{
  "bias": "none",
  "orthogonalizer": "newton_schulz_5",
  "steps": 7400
}
Rows from block 6, named by matrix and row number. Rows with one number belong to one neuron. Each number is 128 + 32 x the weight over its row's rms, rounded and kept within 0 to 255. All counts start at 0. After the name is the row's rms in percent of the matrix's.
# fc1: MLP up (model.blocks.6.mlp.fc1.weight, 384x128), inputs 0-127
# fc2: MLP down (model.blocks.6.mlp.fc2.weight, 128x384, transposed), outputs 0-127
fc1.184 120 [ 91 195 109 198 163  75 126  94  89 165  86 115 177 125 157 147  76 116  85 134 127 191 132 122 101 119 169 164  87 103 172 125  93 158 157 104  75  97  71 136  83 156 167 103 105 123 135 141 135 142 111 147 121 135  69 157 176 139  83 150 199 144 137 127  59 121  91 148 161 149 132 101 156 118 145 124 133 133 135 120  73 145 152 123  54 143 103 169 143 181 102 129 127  68 144 140 156  78 114 140 155 202 116 101 155 208 128 136  84 114  99 110 101 134 112 153 132 138 118 103  90 131 128 133 147 139 159 157]
fc1.185 080 [ 78 121 168  96  33 219 148 124 144 181 138 140 106 146 141 167 181 133 155 103 100 104  94 131 112 147  96 155 146 103 131 135  94 101 124 127  90 157 147 165 125  75  97 171 168 118 136 133 110  88 170 160 126  92 126 154  97 116 107  79  97 153 111 187 169 146 183 141 130 135 108  93 169 111  90 188 116  82 114 109 143 124 121 192 157  63 133 153  94 101 157 142 126 159  95 113  93 178 123 115 151 153 195 166 138 147  82 137 151  93 140 173 112 145  78  94  86 175 114 129 129 123  79  90 128 102 117 109]
fc1.186 139 [200 106 138  70 132 131 127  98 147 102  98 156 110 119 112 169 157 154  90 136 147 114 148  70 179 136 147  98 103 152 184 103 126 101 100 140 166 150 137 120 108  79 134  85 154 155  64 173 126 177  86 112 179   0 112 134 154 189 111 136  77 158 135 132 117  91 121 182  80 126  90  83 128 128 204 172 103 133 111 136 142  95 131 117  98 164 137 134 151 131 107  94 134 142 172 131 108 155  94 103 109 168  67 123 146 165 158 119 157 101 156 111  84 105  99 167 138 146 126  92 151 119 157 113 150 126 155 146]
fc1.187 105 [141 125 153 122  95 176 131 119 136 132 107 102 135 155 138 219 100 168 143 148 183 126  94 116 118 117 138 143  87 101 169 129 131 124 122 115  97 155  18 133 153 118 181 105 116 116 114 107 143  58 142 122  73 106 129  91 129 128  84 110 142 141 170 194 114 119  81 128 179 143  60 131 160  92 109 181 105 142  96  94  81 149  78 120 172 150 105 157 188 136 155 116 157 125 104  52 150 158 112 131  82 128  83 165 122 179 174  92 128 116 146 145  84 185 137 121 128 191  98 145 152 128 124 119 154 109 102 154]
fc1.189 096 [128 112 187 133 140 125 133 112 148  84 123  92 123 152 160  88 124  65 150 128 161 101 135 181 119 112 164 164  81 168 118  86 133 167 104 132 183 133 116 190 170 171 119  99 140 112 139 209  89 147 111 126 161 121 121 140  95 118 140  51 196  98 147  94 181 124  91 105 160 210 117 106 139 113 129  95 141 179 150 145 159  86 128  67 100 150 109 150  80 106 156 142 134 141 161  89 118  97  98 150  73 160 125 106 155 139 121 121  41 156 100 173 128 117 133 152  98 163  96  96  90 109  84 115 138  84 113 150]
fc1.190 102 [171 114 211 121 116 162 173 125 123 171 106 109  79 143 137 106 151  99 113 175 145 153 127 167 149 133 123 101 101 150 132 142 142 140  92 161 194 113 120 151 173 135 129  73 152 133 151 130 115 106 184  83 120 168 129  96 118 102  79 173 167 109  53  86 110 118 118 109 124 145  97 122  94  85 115 152 123 147  52 154 151 138 115 108  99  77 109 121 101 113  65 138 160 186 160 161 115 122  99 140  85 138 161  99  97 190  94 127 150 123 124 156 130 128 108 172 105 147 116  97  93  80 120  50 110 201 190 169]
fc1.191 105 [152 192 132 150 192 146 168 151 165  94  92 107 104  74  98 206 217 140  83 124 129 118 132 133 130 177 123  79  89 130 119  95 134 138 198  89 182 122 146  93  59 112 170 123 115 114 154 139 130  89  93 136 152 130 126 109 119 158 121 180 108 191 173 120 136 111 154 162 160 124  98 159 162 137 139 111 136 113 161  94 121 122 168 116 136 193  90 110  85  95 125  95 107  81 111 100 120  90 144 140 122 153 155  79 141 142 141 140 144 120 128 105  52  79 176  96 121 120 131 167  89 153 108  71 146 106 168 158]
fc1.192 068 [124  81 137 145 141 101 106 163  77 129 161 115 142 133  84 142 129  83  80 161  95  99 165 161 140 126 124 118  93  99 107  91 176 128 170 152  74  95 134 116  88 166 144 124 140 132 102 182 129  89 202 153 165 155 117  87 137 146  98  98 114 109 187 147 163  34 113 189 154 155 113 183 173 170 132 156 131  38  84  95  87 155 158  64  97 192 110 128 178  77 141 108 147  90 124 153  92 134 150 128  92 128 135 141 123 121  74 163 108 138 115 102 127 140 116 117 187 122 130 144 111 140 144 112 131 167 118 156]
fc1.193 065 [137 157 141 137 116 174 117 175 103 163  76 122  55 101  69  86 170 117 101 110 177 137 157  98 128 140 133  70 101 156  73  68 125 128 191 148 170 148 107  94 142 108 141 155 114 178 106 184 105 138 101 144 163 105 160 129 130 113 113 122 110 123  98 126 118  64 163 187 136 136 106 181 116  83 113 166 139 100 155 181 154 161 109 133 107  99 172 139 142 125 132 143  80  88 104 170 120 159 134 127 113  84  72 112 154 174 106 111  97 185  64 160 106 123 170 137 147 145 142 114 131 106 126 120 144 129 174 226]
fc1.194 115 [125  88 140  69 141 169 113 229 164 146  89 150  71 142 151 146  98 114  60 149 123  77  97 194  43 105 120 105 153 161 133 175 130  86 123  77 127 131 104 151 132 119 152 120 147 133 162 149 149 157 181  82 136 168 179 156 134 100 145 120 150  93 110 150 125 135  86 197 137 117 166 132 157 130 147 152 131 109 160 147 137 119 147 136 110 164 111  52  95 112 168 151 176  99 122  98 199 123 122 125  91 174  90 135 163  80 109 148  96 107 122 122  85 133 145  91 133 161 118 138 173  87  92 103 101 113  98 123]
fc1.195 127 [138 141 100 123 103 166 136  80 120 144 115 125 149 197 152 114  96 113  69 123 128 132  70 152  76 123 119 141  75  53 175 146  99 113 136 156  93 143 110  96 178  87 102 142 138 112 177 185 185  91 111 148  95 134 125 127 133 167 161 135 120 112 163 117 138 103 136 188 117 114  87 164 111 168 129 163  98 110 195  50 112 152 132  94 101 161 171 122 142 145 143 178 113 107 117  89  80 112 177  59 182 166 154 117 139 133 150  91 185 155  73 152 162 180 130 134 119  99 154  89 146 117  98 180 112 125 127 141]
fc1.197 103 [119 116 147 154 138  96 108  84 144 130 107 170 112 105 144 113 141 138  73 124 131 108 173 144 133 150 118 135 127  69 154 158 102 144 106 161 126  91 158  89 152  94 138 117 129  93 147 149 158 172  97 113 100 173 151 123  78 186 133 138 140 122 132 119 109 113 165 170 162 140 137 123 233 154 133 171 134 118  69 145 181 158 128 149  76 151  57 184  63  91 145 125 142 126 123  95 168  72 154  73 125 177 146  70 116 144 110 101  68  92  93 132 156 131 121 139 174  51  89 141  93 121  97 163 105 124 138 196]
fc1.198 087 [155 150 147 118 161 132  70 171 140 150  64 136 141 146 165 100  96 165 137 159 102 161 102 168  80 137 112 144 118 148 207 119 145 151 111  92  77 107 118  95 133 128 151  99 168 138  82  90  70  91 107  77  83 108 142 163 208 139 161 134  69 155 136 189 142 101 138 129 104 140  84 124 151 129 174 173 154 137 110 153 175 143 163 149  57 105 142 152 103 153 116 157  91 114 158 196  78 152 112 153 140 154 129 131 138 126 111 113  84 104 144  57 150 157  60 173 106 149 128 140  84 154 136 136 127  74 118 118]
fc2.184 123 [130 107 101 102 165 120 173  79 120  93 157 106  96 141  83 148 130  83 157 119 108 137 158 103  93 120 184 113 125 116 149 135 165 138 154 111  74 150 167 156 140  93 114 161 147 198  96 172 113 107 138 129 160 132 147 135 140  94 141  87 189 151 176  81  91 167 126 104 169  93  71 194 180 125 142  94  74 165  67 115 120 120 142 152 157  69 155 124 109 107 101 123 135 141 102  77  73 136 211 139 163 144  84 144 123 164  93 165 154 146  78 125 140 114  60 146 150 138  86 105 101 133 185 132 110 157 128 169]
fc2.185 075 [ 76 160 101 153 114 125 144 202 143 118 153 162 137 106  91 118 100 122  84 125  97 110 146  78 114 109 144  84 111 117  82  91 152  83 174 147  45  65  98 108  93 110  95 115 144 115 150 107  90 148 114 174 104 129 115  90 157 127 117 147 139 150 127 109 140  82 127 124 196 154  93 133  91 156 105  85 132 195 157 104 124 174 135 141 169 125 133 131 147 121 138 161 139 137 120 109  92 197 201 120 162 177 145 125 124 104 137 172 115 167 117 113  47 126 157 185 159 111  69 150  94 144  78 137 161 131 199 161]
fc2.186 129 [ 86  83  87 161  80 185 142  78  84 163 105 140 157 153 104 126 153 117  69  94 151 164  60 128 174 147  69  75 130  99  81 116 147 131 208 153  78 177 190 156 124 130 100 165 133 127 182 144  93  99 127 157 164 151 127 113 174 133 140 139  96 170 120 136 123 136 120 147 143 146 124 118 168 133 171 125 188  61 151 132 139 116  94 119  62 143 113 168  95 104  95 113  96 112 123 112  71  80 179 145 118 161 120 114 193 120 122 157  73  84 118 152  87 166 160 131 148 143  99 106 127 139 140 130 157 121 145 110]
fc2.187 109 [143  92 145 138  73 131 125 170 112 149 137 118 140  60 153 146 128 117 185 129 141 118 165  89 113  93 136 156 121 160 169  92 105  79  42 145 122 154 176 114 108 167  89 170 117 158 147 103 165  98 118 132 166 128 113  98 100 125 121 146 144 129  76 162 145 167  84 113 150 146 132 100  90 147 165 119 115 184 138 121  24 197 128 105 113  95 108 137  89 127 153 155 140 127 118 115 100  99 102  97 174 160 147  84 102 101  64 145  88 163 166 198 144 126 116 170 115 123 115 144 127 114  62 139 193 188 146 151]
fc2.189 085 [172 167 150 107  82 111  68 134 137 137 114 161 136 145 165 138 109 166 128  93 147 140 109 140 168 164 151 139 135  97 141 129 136 128 145 124 153 113 140 123 129  93 167 117 119 138 106  98  86 120 209 118 181 204 182  94  83 106 128 100 124  91 134 203 130  99  78 105 157 145  53 125 132 152 160 127 125 110 170  96  82 139 175 119 141 154 168 167 112 143 134  71 109  98 137 140 138 100 160 122  90 140 111 121 202  77 165 114 110 124 160  76 107 167 121  44 144 130 129 101  38 140 157 101 130 112 178  86]
fc2.190 102 [103 104 144 220 119  94  97 147 120 135 146 205  92 160 113 111 116  87 144 164 169 163 124 141 121 108  81 103 157  87 107 107 114 113 101 111 155 127 127 145 130 139 152 198 106  90  92 109 146 142 174 160 142 112 148 124 107 130  77 106  94 101  93  94  91 158 126 151 141 221 106 109 100 167 114 132 208 143  61 106 181 135 161 147 153  91 166  70 119  95 114 151 134 132 116 104 148 102 167  80  99 117 136 103 137 164 135 148 146 123 162 123 169 105 152 154  72 168 149 149 168  57 114 148 119  99  64 154]
fc2.191 112 [141 114  94 105 112 119  67 132 114 101 210  90 116 120 179 109 135 136 147 121  72 108 133 129 165 111 118  68 150 107 143 144 158  78  87 140 130  94 141  91 134 174 101 108 100  87 133 112 132 167 158 157 177 115  72 139 121 149 146  74  89 160 144 118  99 145 135 101 147  71 135 153 159 116 153 187 123 161 140 160 124 129 149 120 101  95 100 148  72 188 141 130  62 175 141  55 144 159 191 148 106 144 100 197 141 120 144 135 131 168 182 159 189 145 114 160 134 147 111 120 153  65  86 115  83 145  71 126]
fc2.192 065 [118 136 116 156 174 141 157 133 126  67 172 117 138 142 149 117 102 152 117 159 146 155 131  18  90 146  84 138 115 144 109 103 162 114  94 108 126 150  94 145 157 178 129 122 144  97 154  65 115 176 154 124 156 129 118  94  75 176 115 154 125 152  97 135 100 162 138  95 188  91  94 133 171 102  50 159 169  90 108 145 146  91  87 105 217 112  69 195 130 146 110  89 130 130 101 103 152 148 120 158 113 111  87 117 161 127 124 138 152 115 102 189 156 169 171 158 109  75 131 134 112 100 124 141 114 161  58 122]
fc2.193 067 [145  51 131 125 143 159 110  76  94 125 104  82 142 114 137 175 114  97 131 117 163  88 174 158 125 130 157 140 155 161 140  91 137  83 103 102 163  81 142 162 133 154  94 103 109 146 107  95 162 140 102 120 130 132  81  97 141 129 144 142 165 141 128  54  96 110 153 130  71 145 141 124 116 155 129 108 138 122 116 103 154 182 156 177 150 104 120 151 142 120  88 147 217 128  84 154  91 106  78 150 142  84 154 128 115 147 154 194 129 136  92  65 150 203 126 204 157 116 180  61 196 129 123 123 106 145  70 147]
fc2.194 102 [111  61 120 182 101 172 111  77  97 109 169 133  68 178 149 112 111 122 106  99 166 119  75 138 131  89 147 165  63  46 182 135 136 106 112 139 150 136 202  59 164 164 107 138 113 162 146 134 154  93 125 107 126  86 110 137 104 185  97 172  64 143 137  99 184 130 137 109 175 121 114 126 141  65 123 142 124 113 120 137 176 134 123 131 141 127 117 148  89  92 126 132  80 121 165 148 173 126 108 116 148 100 142 108 113 194 138 107 178 164 117 162 135 115 128 117  58 173 149  78 158 149 161 142  99 125 128 180]
fc2.195 134 [197 101 156 144 109 104  84 165 155  41  71  93 124 127 134 182 129 130 162  78 121 185 118 115 150 122 124 158 177 162 137 128 182  83 143 104  72 100  98  90  97 155 164  94  78  84 128 157 112 138 159 113 114 110 130 171 104 122 126 122  53 172 131 129 133 156 105 146 131 144 113 138 147 108  97 169  64 194 139 121 130  93 126 149 132 147 147 139 148 101 128 151 107  90 140 154 186 146 133 156 108 166 194 149 106 150 138 169 143  76 164  54  60 144 139 109 146  67  86 124 156 121 139 138 132 123  92 107]
fc2.197 091 [ 90 177  83 135  49 170  91 148 132 102  78  96 163 153  84 155  63 132  81  80 120 144 146 121 116 156 154 133 171 140  83 121 125 144 167 108 116  68 150 104 117 122 180 110 139 140 150 111 138 153 143 102 124 210 133  94 169 125  88 128 102 124 121 140 152 185 202  69 105 156 137 114 133 146  95 166 132  90  92 120 111 121 152  81  87 122 118  62 182  51 110 144 125 145 137 167  91 125 147 106 104 165 152 140 110 117 102 113 166 139 196 179 139 154 113 168 166 139 174  97  92 160 115 150 101 129 126 133]
fc2.198 087 [118  89 147 149 109 104 142  40 136 125 144 168  62 127 136 167  75 104 144 126 156 178 177 130 169 125  87 108  95 166 103 118 101 129 112 143 140 166 159 214  92 118 137 150 132 167 181 142 100 117 187  72 112 198 105  91 108 138 154 159 154 126 125 163 121 114 105 169 123 154  81  88 133 136 112 136 172 110 151 143 120 110 131 130 122 114 119  88 143 168 166  95  96 145 121 126 138 153 140  75 183 100  83 177  77 105 143 167 119 134 114 112  92 175 157 102 213 103  80 121 121 120 106  69  72 129 111 154]