{
  "horizontal_flip": true,
  "targets": ["finding"],
  "mlp_ratio": 3,
  "head_dim": 32,
  "parallel_block": false,
  "muon_scale": "match_rms_adamw",
  "momentum": 0.95,
  "batch_size": 512
}
Rows from block 6, named by matrix and row number. Rows with one number belong to one neuron. Each number is 500 + 25 x the weight over the matrix's rms, rounded and kept within 0 to 999. All counts start at 0. Numbers have three digits each.
# fc1: MLP up (model.blocks.6.mlp.fc1.weight, 384x128), inputs 0-127
# fc2: MLP down (model.blocks.6.mlp.fc2.weight, 128x384, transposed), outputs 0-127
fc1.159:473507503531445494488526492479493486521489499507540474463462518455572491488531417517475499501514526550480570509506463497496489533475493451528441564522479506498549505493488558448481533555536535539422485505510496455458542510511577488507471516525479508465464484510458502516532534460495486554495538471516442500447536519493470525516523495460516479488490500488497499505538535492454481508519
fc1.160:496510533536498507492471500481479451508473529505489483459508475538474490489521475474471459514512528493537489521480487513491528527556495535518482508487523501478512477472516540474517505485488525546471471497501473488473488500518524525501501525548488514475501512526478504481515541439472515494496497504439486489494501466519488495497543501526531483525508518485512529527475506493512494511469
fc1.161:494488534489495503478480518510496482491489487510498510493510514486475497513512527454537512532500521505521495501489484511512474550508486487506446505539508512520492460484514534522492491508489491479479510517518473498530493545519506510494500474526527498530506473467472493517469486518496457509527476494476471532493499519484465464512518478467528485481510543504518496504502526517450484532525
fc1.162:500488523487462473525522516479504499524478526523482494482510510506513493523537492503495498506523524545511492483496488490491529487475518494500495491523533488484497459495480515497510509500493510519523531485479504465486500497468499516504462494479534508488500461530463515505478508505433492522486502476536456518474494500456478511472497533526496516506567505509506478460522485524494487514488
fc1.163:500496499529498557493486497514480501475555523451512473523545508495468491489498524541490504541477536544483526515524476480485526476513479502448506492500512492529497508489501482525540523503476510494447514483474500505470545491536477524509476565539495515497431476460495484514479483486483494489459466504524537496460497524481511486488489502533484495496533494519495507523490480446480529450565
fc1.164:532497499465464511525540499485510478503505544534526481467521538465518513510557486478524506528504513517555488469484522475487469517507498533522490516505503468493506505526524517472482526500516515486484483515554485464476492531486517542522502506498541487440502502464512491503492490499494500515513476521537469447536515478522457480515527461511456503499489523502448505443476515470478467481499
fc1.165:480506508496505515503531469467487482488490499517494487489470486505524486512531488506526440526467514491480539437542539482481484488506568542505514458498523521521502496503510476497523542466466483518507500510516506488479523471463491525485492474498480514468480475502483527479497538487521518500499562525520496473522516488508475489486543480529463557502506484547475484444530478527483451489513
fc1.166:507468524497506486538524506504510493500513529536551487479504480486488501474476531537468521503516523473500499496514499482523504492475510498489537494446520499545508476562499511494514449494497486534489515488495525518462454505536491497474497507544487482504454501507521515522476511485455526493475507559491505536490459489492533467507487484507525505476509446492476510473516489475523535503472
fc1.167:489536577507521505436527524471495545507517468488445470520572510451438499519534461535478491489476498468531493506586520423515410555489569519564515522484450497450464521523423504473444442491545514466489561530501521473529563512494576529523527505496498575457517521530520541504492496482519474500550539449456505499509535473481504510517472455464443486464499421514469579467412516505486454510570
fc1.168:470524485479506511478497501489508525497495506508559466453505511484506455510534530506477476550524510522519488477540537490519461507503481504470510498478478466489503503474533513505477477491516505502520513505542471495473520523511506474482498498510517490509506495514483499536483491433522529503465493525534517476527491527552499474510504479497512532492503459474511518494471493442498499511522
fc1.169:527500507502535486519524548521503499501510460549505504491477476529488492472497502488485490509468494471490485506542476456523500577517489513476499458485519485532515494541528488510489462461497473511493459492503533503519491539485544444451501457520514486493533543507528508507493480518485491511471466509494492514486510512523504468488504505513492533483531482519462494482506508500502488512509
fc1.170:516475475497517492556513510504521511498494466543485476506484504498499479499543512515481508514482494487460526478501492490489546542443498542507490532499513516500510488514475529464506483487480515504532503492495543499523481499460505526473527495500488499509475470513496509511472518490522487471514501502522499491497469514480523495476499465530488511493478486505529479504539503532496498517442
fc1.171:477490497524543534489490497502509525482518507503511490505487492489505492494493519486481503501497478495503492487506503483502518484506496503506492467500505529501493506466487514494501451511514539503502530485506503481501474501505495522488506499518491510498486518501484508500501545505469496494500505498512510515492520486512485512483485512521512489508525524489492477472498487497506494498514
fc1.172:488496553491472510468488543510477463497432472467512537515533401474542514521527462525459496526566511478498468478508527543496519573501537539499463504546524504559474530504569515560475481539461576513539511542478436459506578414474502515478522461509509452471485495445529470522539469470518533509456432526493495497471449476454456491496571501492459508525541534489485484447505478470515546592429
fc1.173:447469557528476478489491499571488480474505507544520513501489473475526477511515451534491515500496533485537501517520498501515538493495497481529500473571472505472515425492488477538485469526450545527467516493515486482529524517507485484514515484534427486478453494478445495516474539458555547534454464507488489489508533493501485517534566484446451460498540469547510546472482513501508513518517
fc1.174:420468510475472513476516478525499473488489513481477502459536524510510494474528511518499509578522518507524505473498489482490501465457475511485528529500541536504484518499496488525487492475516501506476500484525482453515492505512516497530500488506491496489481544527481493496497487491480511537509490505479529545490504511495505481469500508542513521506465519476525518513516461497492536489489
fc1.177:553537501529504501518568496526491445509503535497449390520501515478458423494490530479494508484539511499514532491475520533473450487545492483532471549501561505524468523573473511527441492545487491504450521558492526505540516457470462550500538507518528507476408520512478508498487497501501487555499455454477449509453505524517531500561482490500408515480545464493513478475513511465494497541495
fc1.178:536448500489493545496515526463532515476474509483479479511466513499484493483526490472507538486482536485499511527507511511491503465544467535508535470477542466509465502469516509500548493466523428499445508471500510460546548502496566523432536491524499506478484505537489479475489494495511517519502494502478498529438478477496460535459498487468504515509542510527484516487481510530471516521534
fc1.179:503490507494514532449482499494493484483481490485541489484518478505496461495506474503508468490542496500538507514545552506476511492501500502473504478507485513505529475442521544519500483521501490479504481495497534483498525514489514509486501512525512513483482509534499487503497496471492491504496454522482563515531494465511496484502526491503482520486490519525514517489483490479507522454471
fc1.180:498486502518496517501504483497473520479491518499509492489518508526516495488493507485473492507524487521505510489479502520507507496481501518512511484491525503479497502495490487506509514508494519499488511514490500511508495491495509498489495499496499487513493495505496517509499489503488508527516483515487482504483518494487496509488484482512508501495512500517483511499516504472489504509512
fc1.181:525491512476529487510486496493511530477508473499519479503484495491461529522532516518530509490527504502466521499482501502492506498507469501508479499500523484520483497497508512476492503503504509478489507521513468504519465505504517522485499485523504497525470507487490494485506501517482485479503500507500483528509481517489498512463509490488454539511501480508498524490477482515517507490506
fc1.182:515501506469519487516490555515489502505513482490582497462516475506502536488469508439487528505527459448517487508496537544530480460453494498509484495561499500505524518544510470495496542487513496506466512489512486433533499529518546533504492502512532488530495514494471511502462520560555466520473498474526491531473520452467445440470480508509523485501508462496489495458473464529507493513480
fc1.183:517492550457532422492553495498538442497504511520507469496478510438483549485565501555559483512484545502534495543479525440480534489499533483526508492540526510481514467468506511530462518545484490469500485493521470513524496523469500504543528454450565494501513464510500517468462499501455516484463485501512499523516458515427477507524491502523453471488487481512547525513535479503513449465561
fc1.199:488497483492520512492521495488491499465489530483524510503508524474515486490501486498517505516499497514485506490491499495483517489509475509521489514503503479523471495489476513511502507481502466504495506509512499506488492494493505530509510514488514497488470489505523458492479495519502487502502540521505508530492474504504508488471492512517463509523489512507496489465525522494486532518481
fc1.201:443469508494480534493493504528444506487506500503509499483552517452511467473489516514435453533453510517458453470451435504462481514532505496498495534457522518495540467496523537558511516467478511441500479523487509476494480478576581492523482496534525478471518485518502514523479451502521512479564469523509527544515486513535472473512556445518544521514530534475519502502515493552490502510492
fc2.159:486513512457519443535513517447501528445527537497548491496520496512495514467530511517475526484466506463540469472511534503480456503501480547466505540550496528520503514506517540476510485518525547514489468538490526418485532521435459525481535509495486450483523499495511507523470435484493473524457552548599481483524476472482437485435493487529486485510492486483495474510503524537536501517539
fc2.160:496461486490463474495451495529498500476516513529515480469490470509476475536479475512521506525491490517509473473526495500507507525479536478503490495526528500498493510537543500460531501554521463484532510514476496513487504465525533509489500518475525502534534499513496457507510468515493491482504526501507504509474515515489496509516527496470481487493500554466536501509508505438487518514489
fc2.161:456519501482490525465499502485471518516482478498502525470467489487511510523496510510502498492510527470478519501491526472529465511505463527502486508495498482513533505486474504490504515491512495531500562501478510513531527495484504487493514479489499489498531496469496505483525486494503498498517490511517547506505484480524512499502494474489538502538503511490495480493505482510472528496480
fc2.162:500509498458516496541508498486486467482461491511498481487501495511489517510499512463533498498471466498509488510525526508490468488530483523512496494463482476524495526475487495515521450508500521529495477513517504493462526489490541489481516503525535489494505525503544501527505509467536529506472476489517480541488477496483538482501494478480497509494506502448489514542508492531512508484515
fc2.163:461462528487515481512465470486525486519539516485426521468499453493469505484509510509489461527525490527477469492524521563519501530454496500540475511498508511515534504483480509531510489517467500504479457497511536483507470492532511512476491469502497471537512516540486475475444524540555507489537515496553519487459438521489457519502461512478524522492481474518493530490497528501520498483518
fc2.164:502480513501476484529475502446484504503457498515497499546489492483496472572510482509498495504481537471503495529509463484497518516504494489475531493520494473501475484510504544497508482444472505543496525497514488463476492504536514473476504497510474509548510506506460498452528538539509485471491523467505590511483463484484528536537526536500510489510511503467521490521502448538463536506475
fc2.165:506495501507516506477536505447515490499519477465479534513527455495442527488513520498501494502491469473543482496486473491497464464543525539496488473488490489478501509547483504480518518497475502493540481530480539477514512492519465488544546471502546464483555555528461466534497540512493484534535491512468474522482503496496502493504503499532488488465471457500506524504506538477470510542502
fc2.166:475477517509509527473478494487482488488494487542492497507491525521507514461525497465459514508516519490505509513483514496515496485495493476500463488540489476493492491512491492487524500502487451509504497473521469463485530507524514535496529505512529482476514527508503501522514518496512492520522543522492496463506502499495528521534520517491499508484518495519453494528473463494490475487452
fc2.167:449557524540511478486470447559501466479487508545499469552513540432522487573586492500518470462416493561560475523485481543500472547489553518507515548500452518539510538475492481492496503504504499510421556513540479488469485504491477460497478545486518497508510450431480533481504468486499504483539542517489534444462515509528543492487513440458462509447493488470501548456473549466488542497531
fc2.168:512472485531492524535481538499536535475483475493511492500539496513481509491495465505481517522484501482514498514533458512523523510517526499542533511497493520529471513516466477506484471464496499497481490529500525476501527497520516483523488499477484515520509539484455500546463497509481501502499495471475489500494469481453498513500448492525507488510484553512474479489477502533501502509488
fc2.169:480499512515504502505474499476487487505523539519482466500505523486523502431472555521499524502478456478500509493513500491482498464462515501499530540503542526500474515488497491517510524516469468512511481523478506475511499476513510570487458507517456521486486474488517496498553487498512484524497545479485492475521508519505494506491511497542476469500509523491487503488498477517527481496497
fc2.170:504549493516540544524525513498510503460462483512458521519540448508496514487505504504507548501491501486510507531507485488498489489506494514497491499478505482501500459508486484488504479501539495464474496508451536478523488477490486508506474495526476504498513549463482510530529532482478490476523507482476500537481508484488471452488524469496576455509498523517552508471514475519508473515518
fc2.171:498487516499479487531512485509489504476521501512498531489477491505519500503490478509504509504519507518485463510502497511496483487510506499524492506482504461502498509541512467480517511504506489513509486479464480489492503477500503459509509518493544544493479502497514499513495503498520511508482513474517490474487482500508485504520500478513509480492514460517482488511523524504488521522496
fc2.172:451511473502455544580539511499486510469508493508523478515534526474479469520508542450474483465447447529525541552459514521479503464498483523528459543471477557516514438500488512459515491534527517505453477491553476468479496496472512526500479473513463527516496514476553539521420504516393524480481532497497579454535548518447519495543525502524521487493516512477494475489526498517506500514415
fc2.173:527480530455452461558542504565491564468493500446505454496532515495432506477504513475523497476471506505518530527483503491471484470481506518483502512490430492490481487482519515511475424469492510517536534532452496513427496494476484520491498510459530508500511510534519516525537492473524530510463517480527492555513503532518457460491584491521502515472468532426472507489577513483510537563488
fc2.174:491498496482491522519512497506543510492496494546458456481504517499461499515478512472500497530486502445519494492511517529467460493484482527474470501516494505527446506482516464513500493528470479517470476503545500495498555475519495494527527483532479502505499491509504469508488504496480503502549505517532529491475496468534534499488513491523504539481479464462543539528553491550494473495519
fc2.177:484503477497515455489500510473553530513533519484513516522452489515461475496473528513489505472519540508568513527487471527513552500491528509481533522537522516507508500478460456511432478461508514501407554518479526520518514461543509501528520508507487475492460490508531513473468516526510454433496538474499522514514486461482544456543458480469487451494484442531545507469503555459565513469494
fc2.178:499477476546504472479516472498530501505530493508531490512527503500518475507461514523533527519504506467506452549497517481497510494527493475519453523528528481519534439470499506496479474509471488503485502442527466485448482510496476514464563520522477498484501514498510495474454461480530508514520516538510457458513502535480501521545524493508473489492502491520505480530492553493532514507484
fc2.179:496486488495492477545494494531497482507499498551464495461498525511510496524510478465533524499491488516517471491513506503499460475499502473523530485511489496457443496489452492495506459536503508521505497512493481482483488521551511472495495490527474538513466519489476500519529513514496496514491484497531500493484488558475504499525481516523486513491488541462487476504491492510503516536522
fc2.180:506514486495486517466497522503508501494532513499498508505514508493491478504482497488507479522499510500512504494502518520509506485518509489506500521515508507484495492520498489502501505508521493464508492496491502496525485495509499499523522496475521509510493462496492492500499495498497495481501519512484495485513500508501494493496505504488508490474514499465503504492518482491484508470535
fc2.181:526509519514483506472494499527492487504494519498461488505488499497524542504506501488477484488518513476500485509512489478501478503490518496457491496511502533519499488516482514479491491493494487537517484474518487554498520498474501522497530477484486507511505513467522479514514519492494524470528489494502492486526529493535486484487511476484495492511485514519495505468482513508501515493501
fc2.182:467453498511458542498525450528536499468494511522536530459514456509501456519493529548502528485479507465447530498492560520518508541501475447511541485480487495516503508530449554478512461469472493496521502528510516509487449490498517499516488501529484483522511490532491509444496505488474519499532462514495492485524480473569486472463501540493519461498470454538574506515527523499526501501444
fc2.183:514534492445479525515487483480491517519427559525497499457535547514477476531521461507475458526517429513492464470520470554489480547526496493488451525497549524512486485501479481451464456547482489493530485525511517482521481464507497504525488496587482580503413495490503460441517539531459525512538463442558453520455506516498541470529538512522495482529523472469477525474531530465534526542523
fc2.199:487510494533495504490524493518513483508481483517462505517510484481485494489508506498514487493485499515496542485506503506508522518462481504507493491477474481480497505504535481508512504506518508487503472477512540528501512501494525501497498500501497474467527530498497507503527488499486491530483490506510501475517505477512490505509507485479493500481466527498503508493512482505496503511485
fc2.201:488542503474508535482468494486499472495426462521487540496503466508452510481511534484474488464470505533523529544557472550474466469497433516503524480519463522465509490528485521488542499506527474460491517522478513517478550468438513524479498471551501453473533451524464517469520495538463532529518524530547495478492509538550515497477504526468524568503497472495520494538510466495519565460512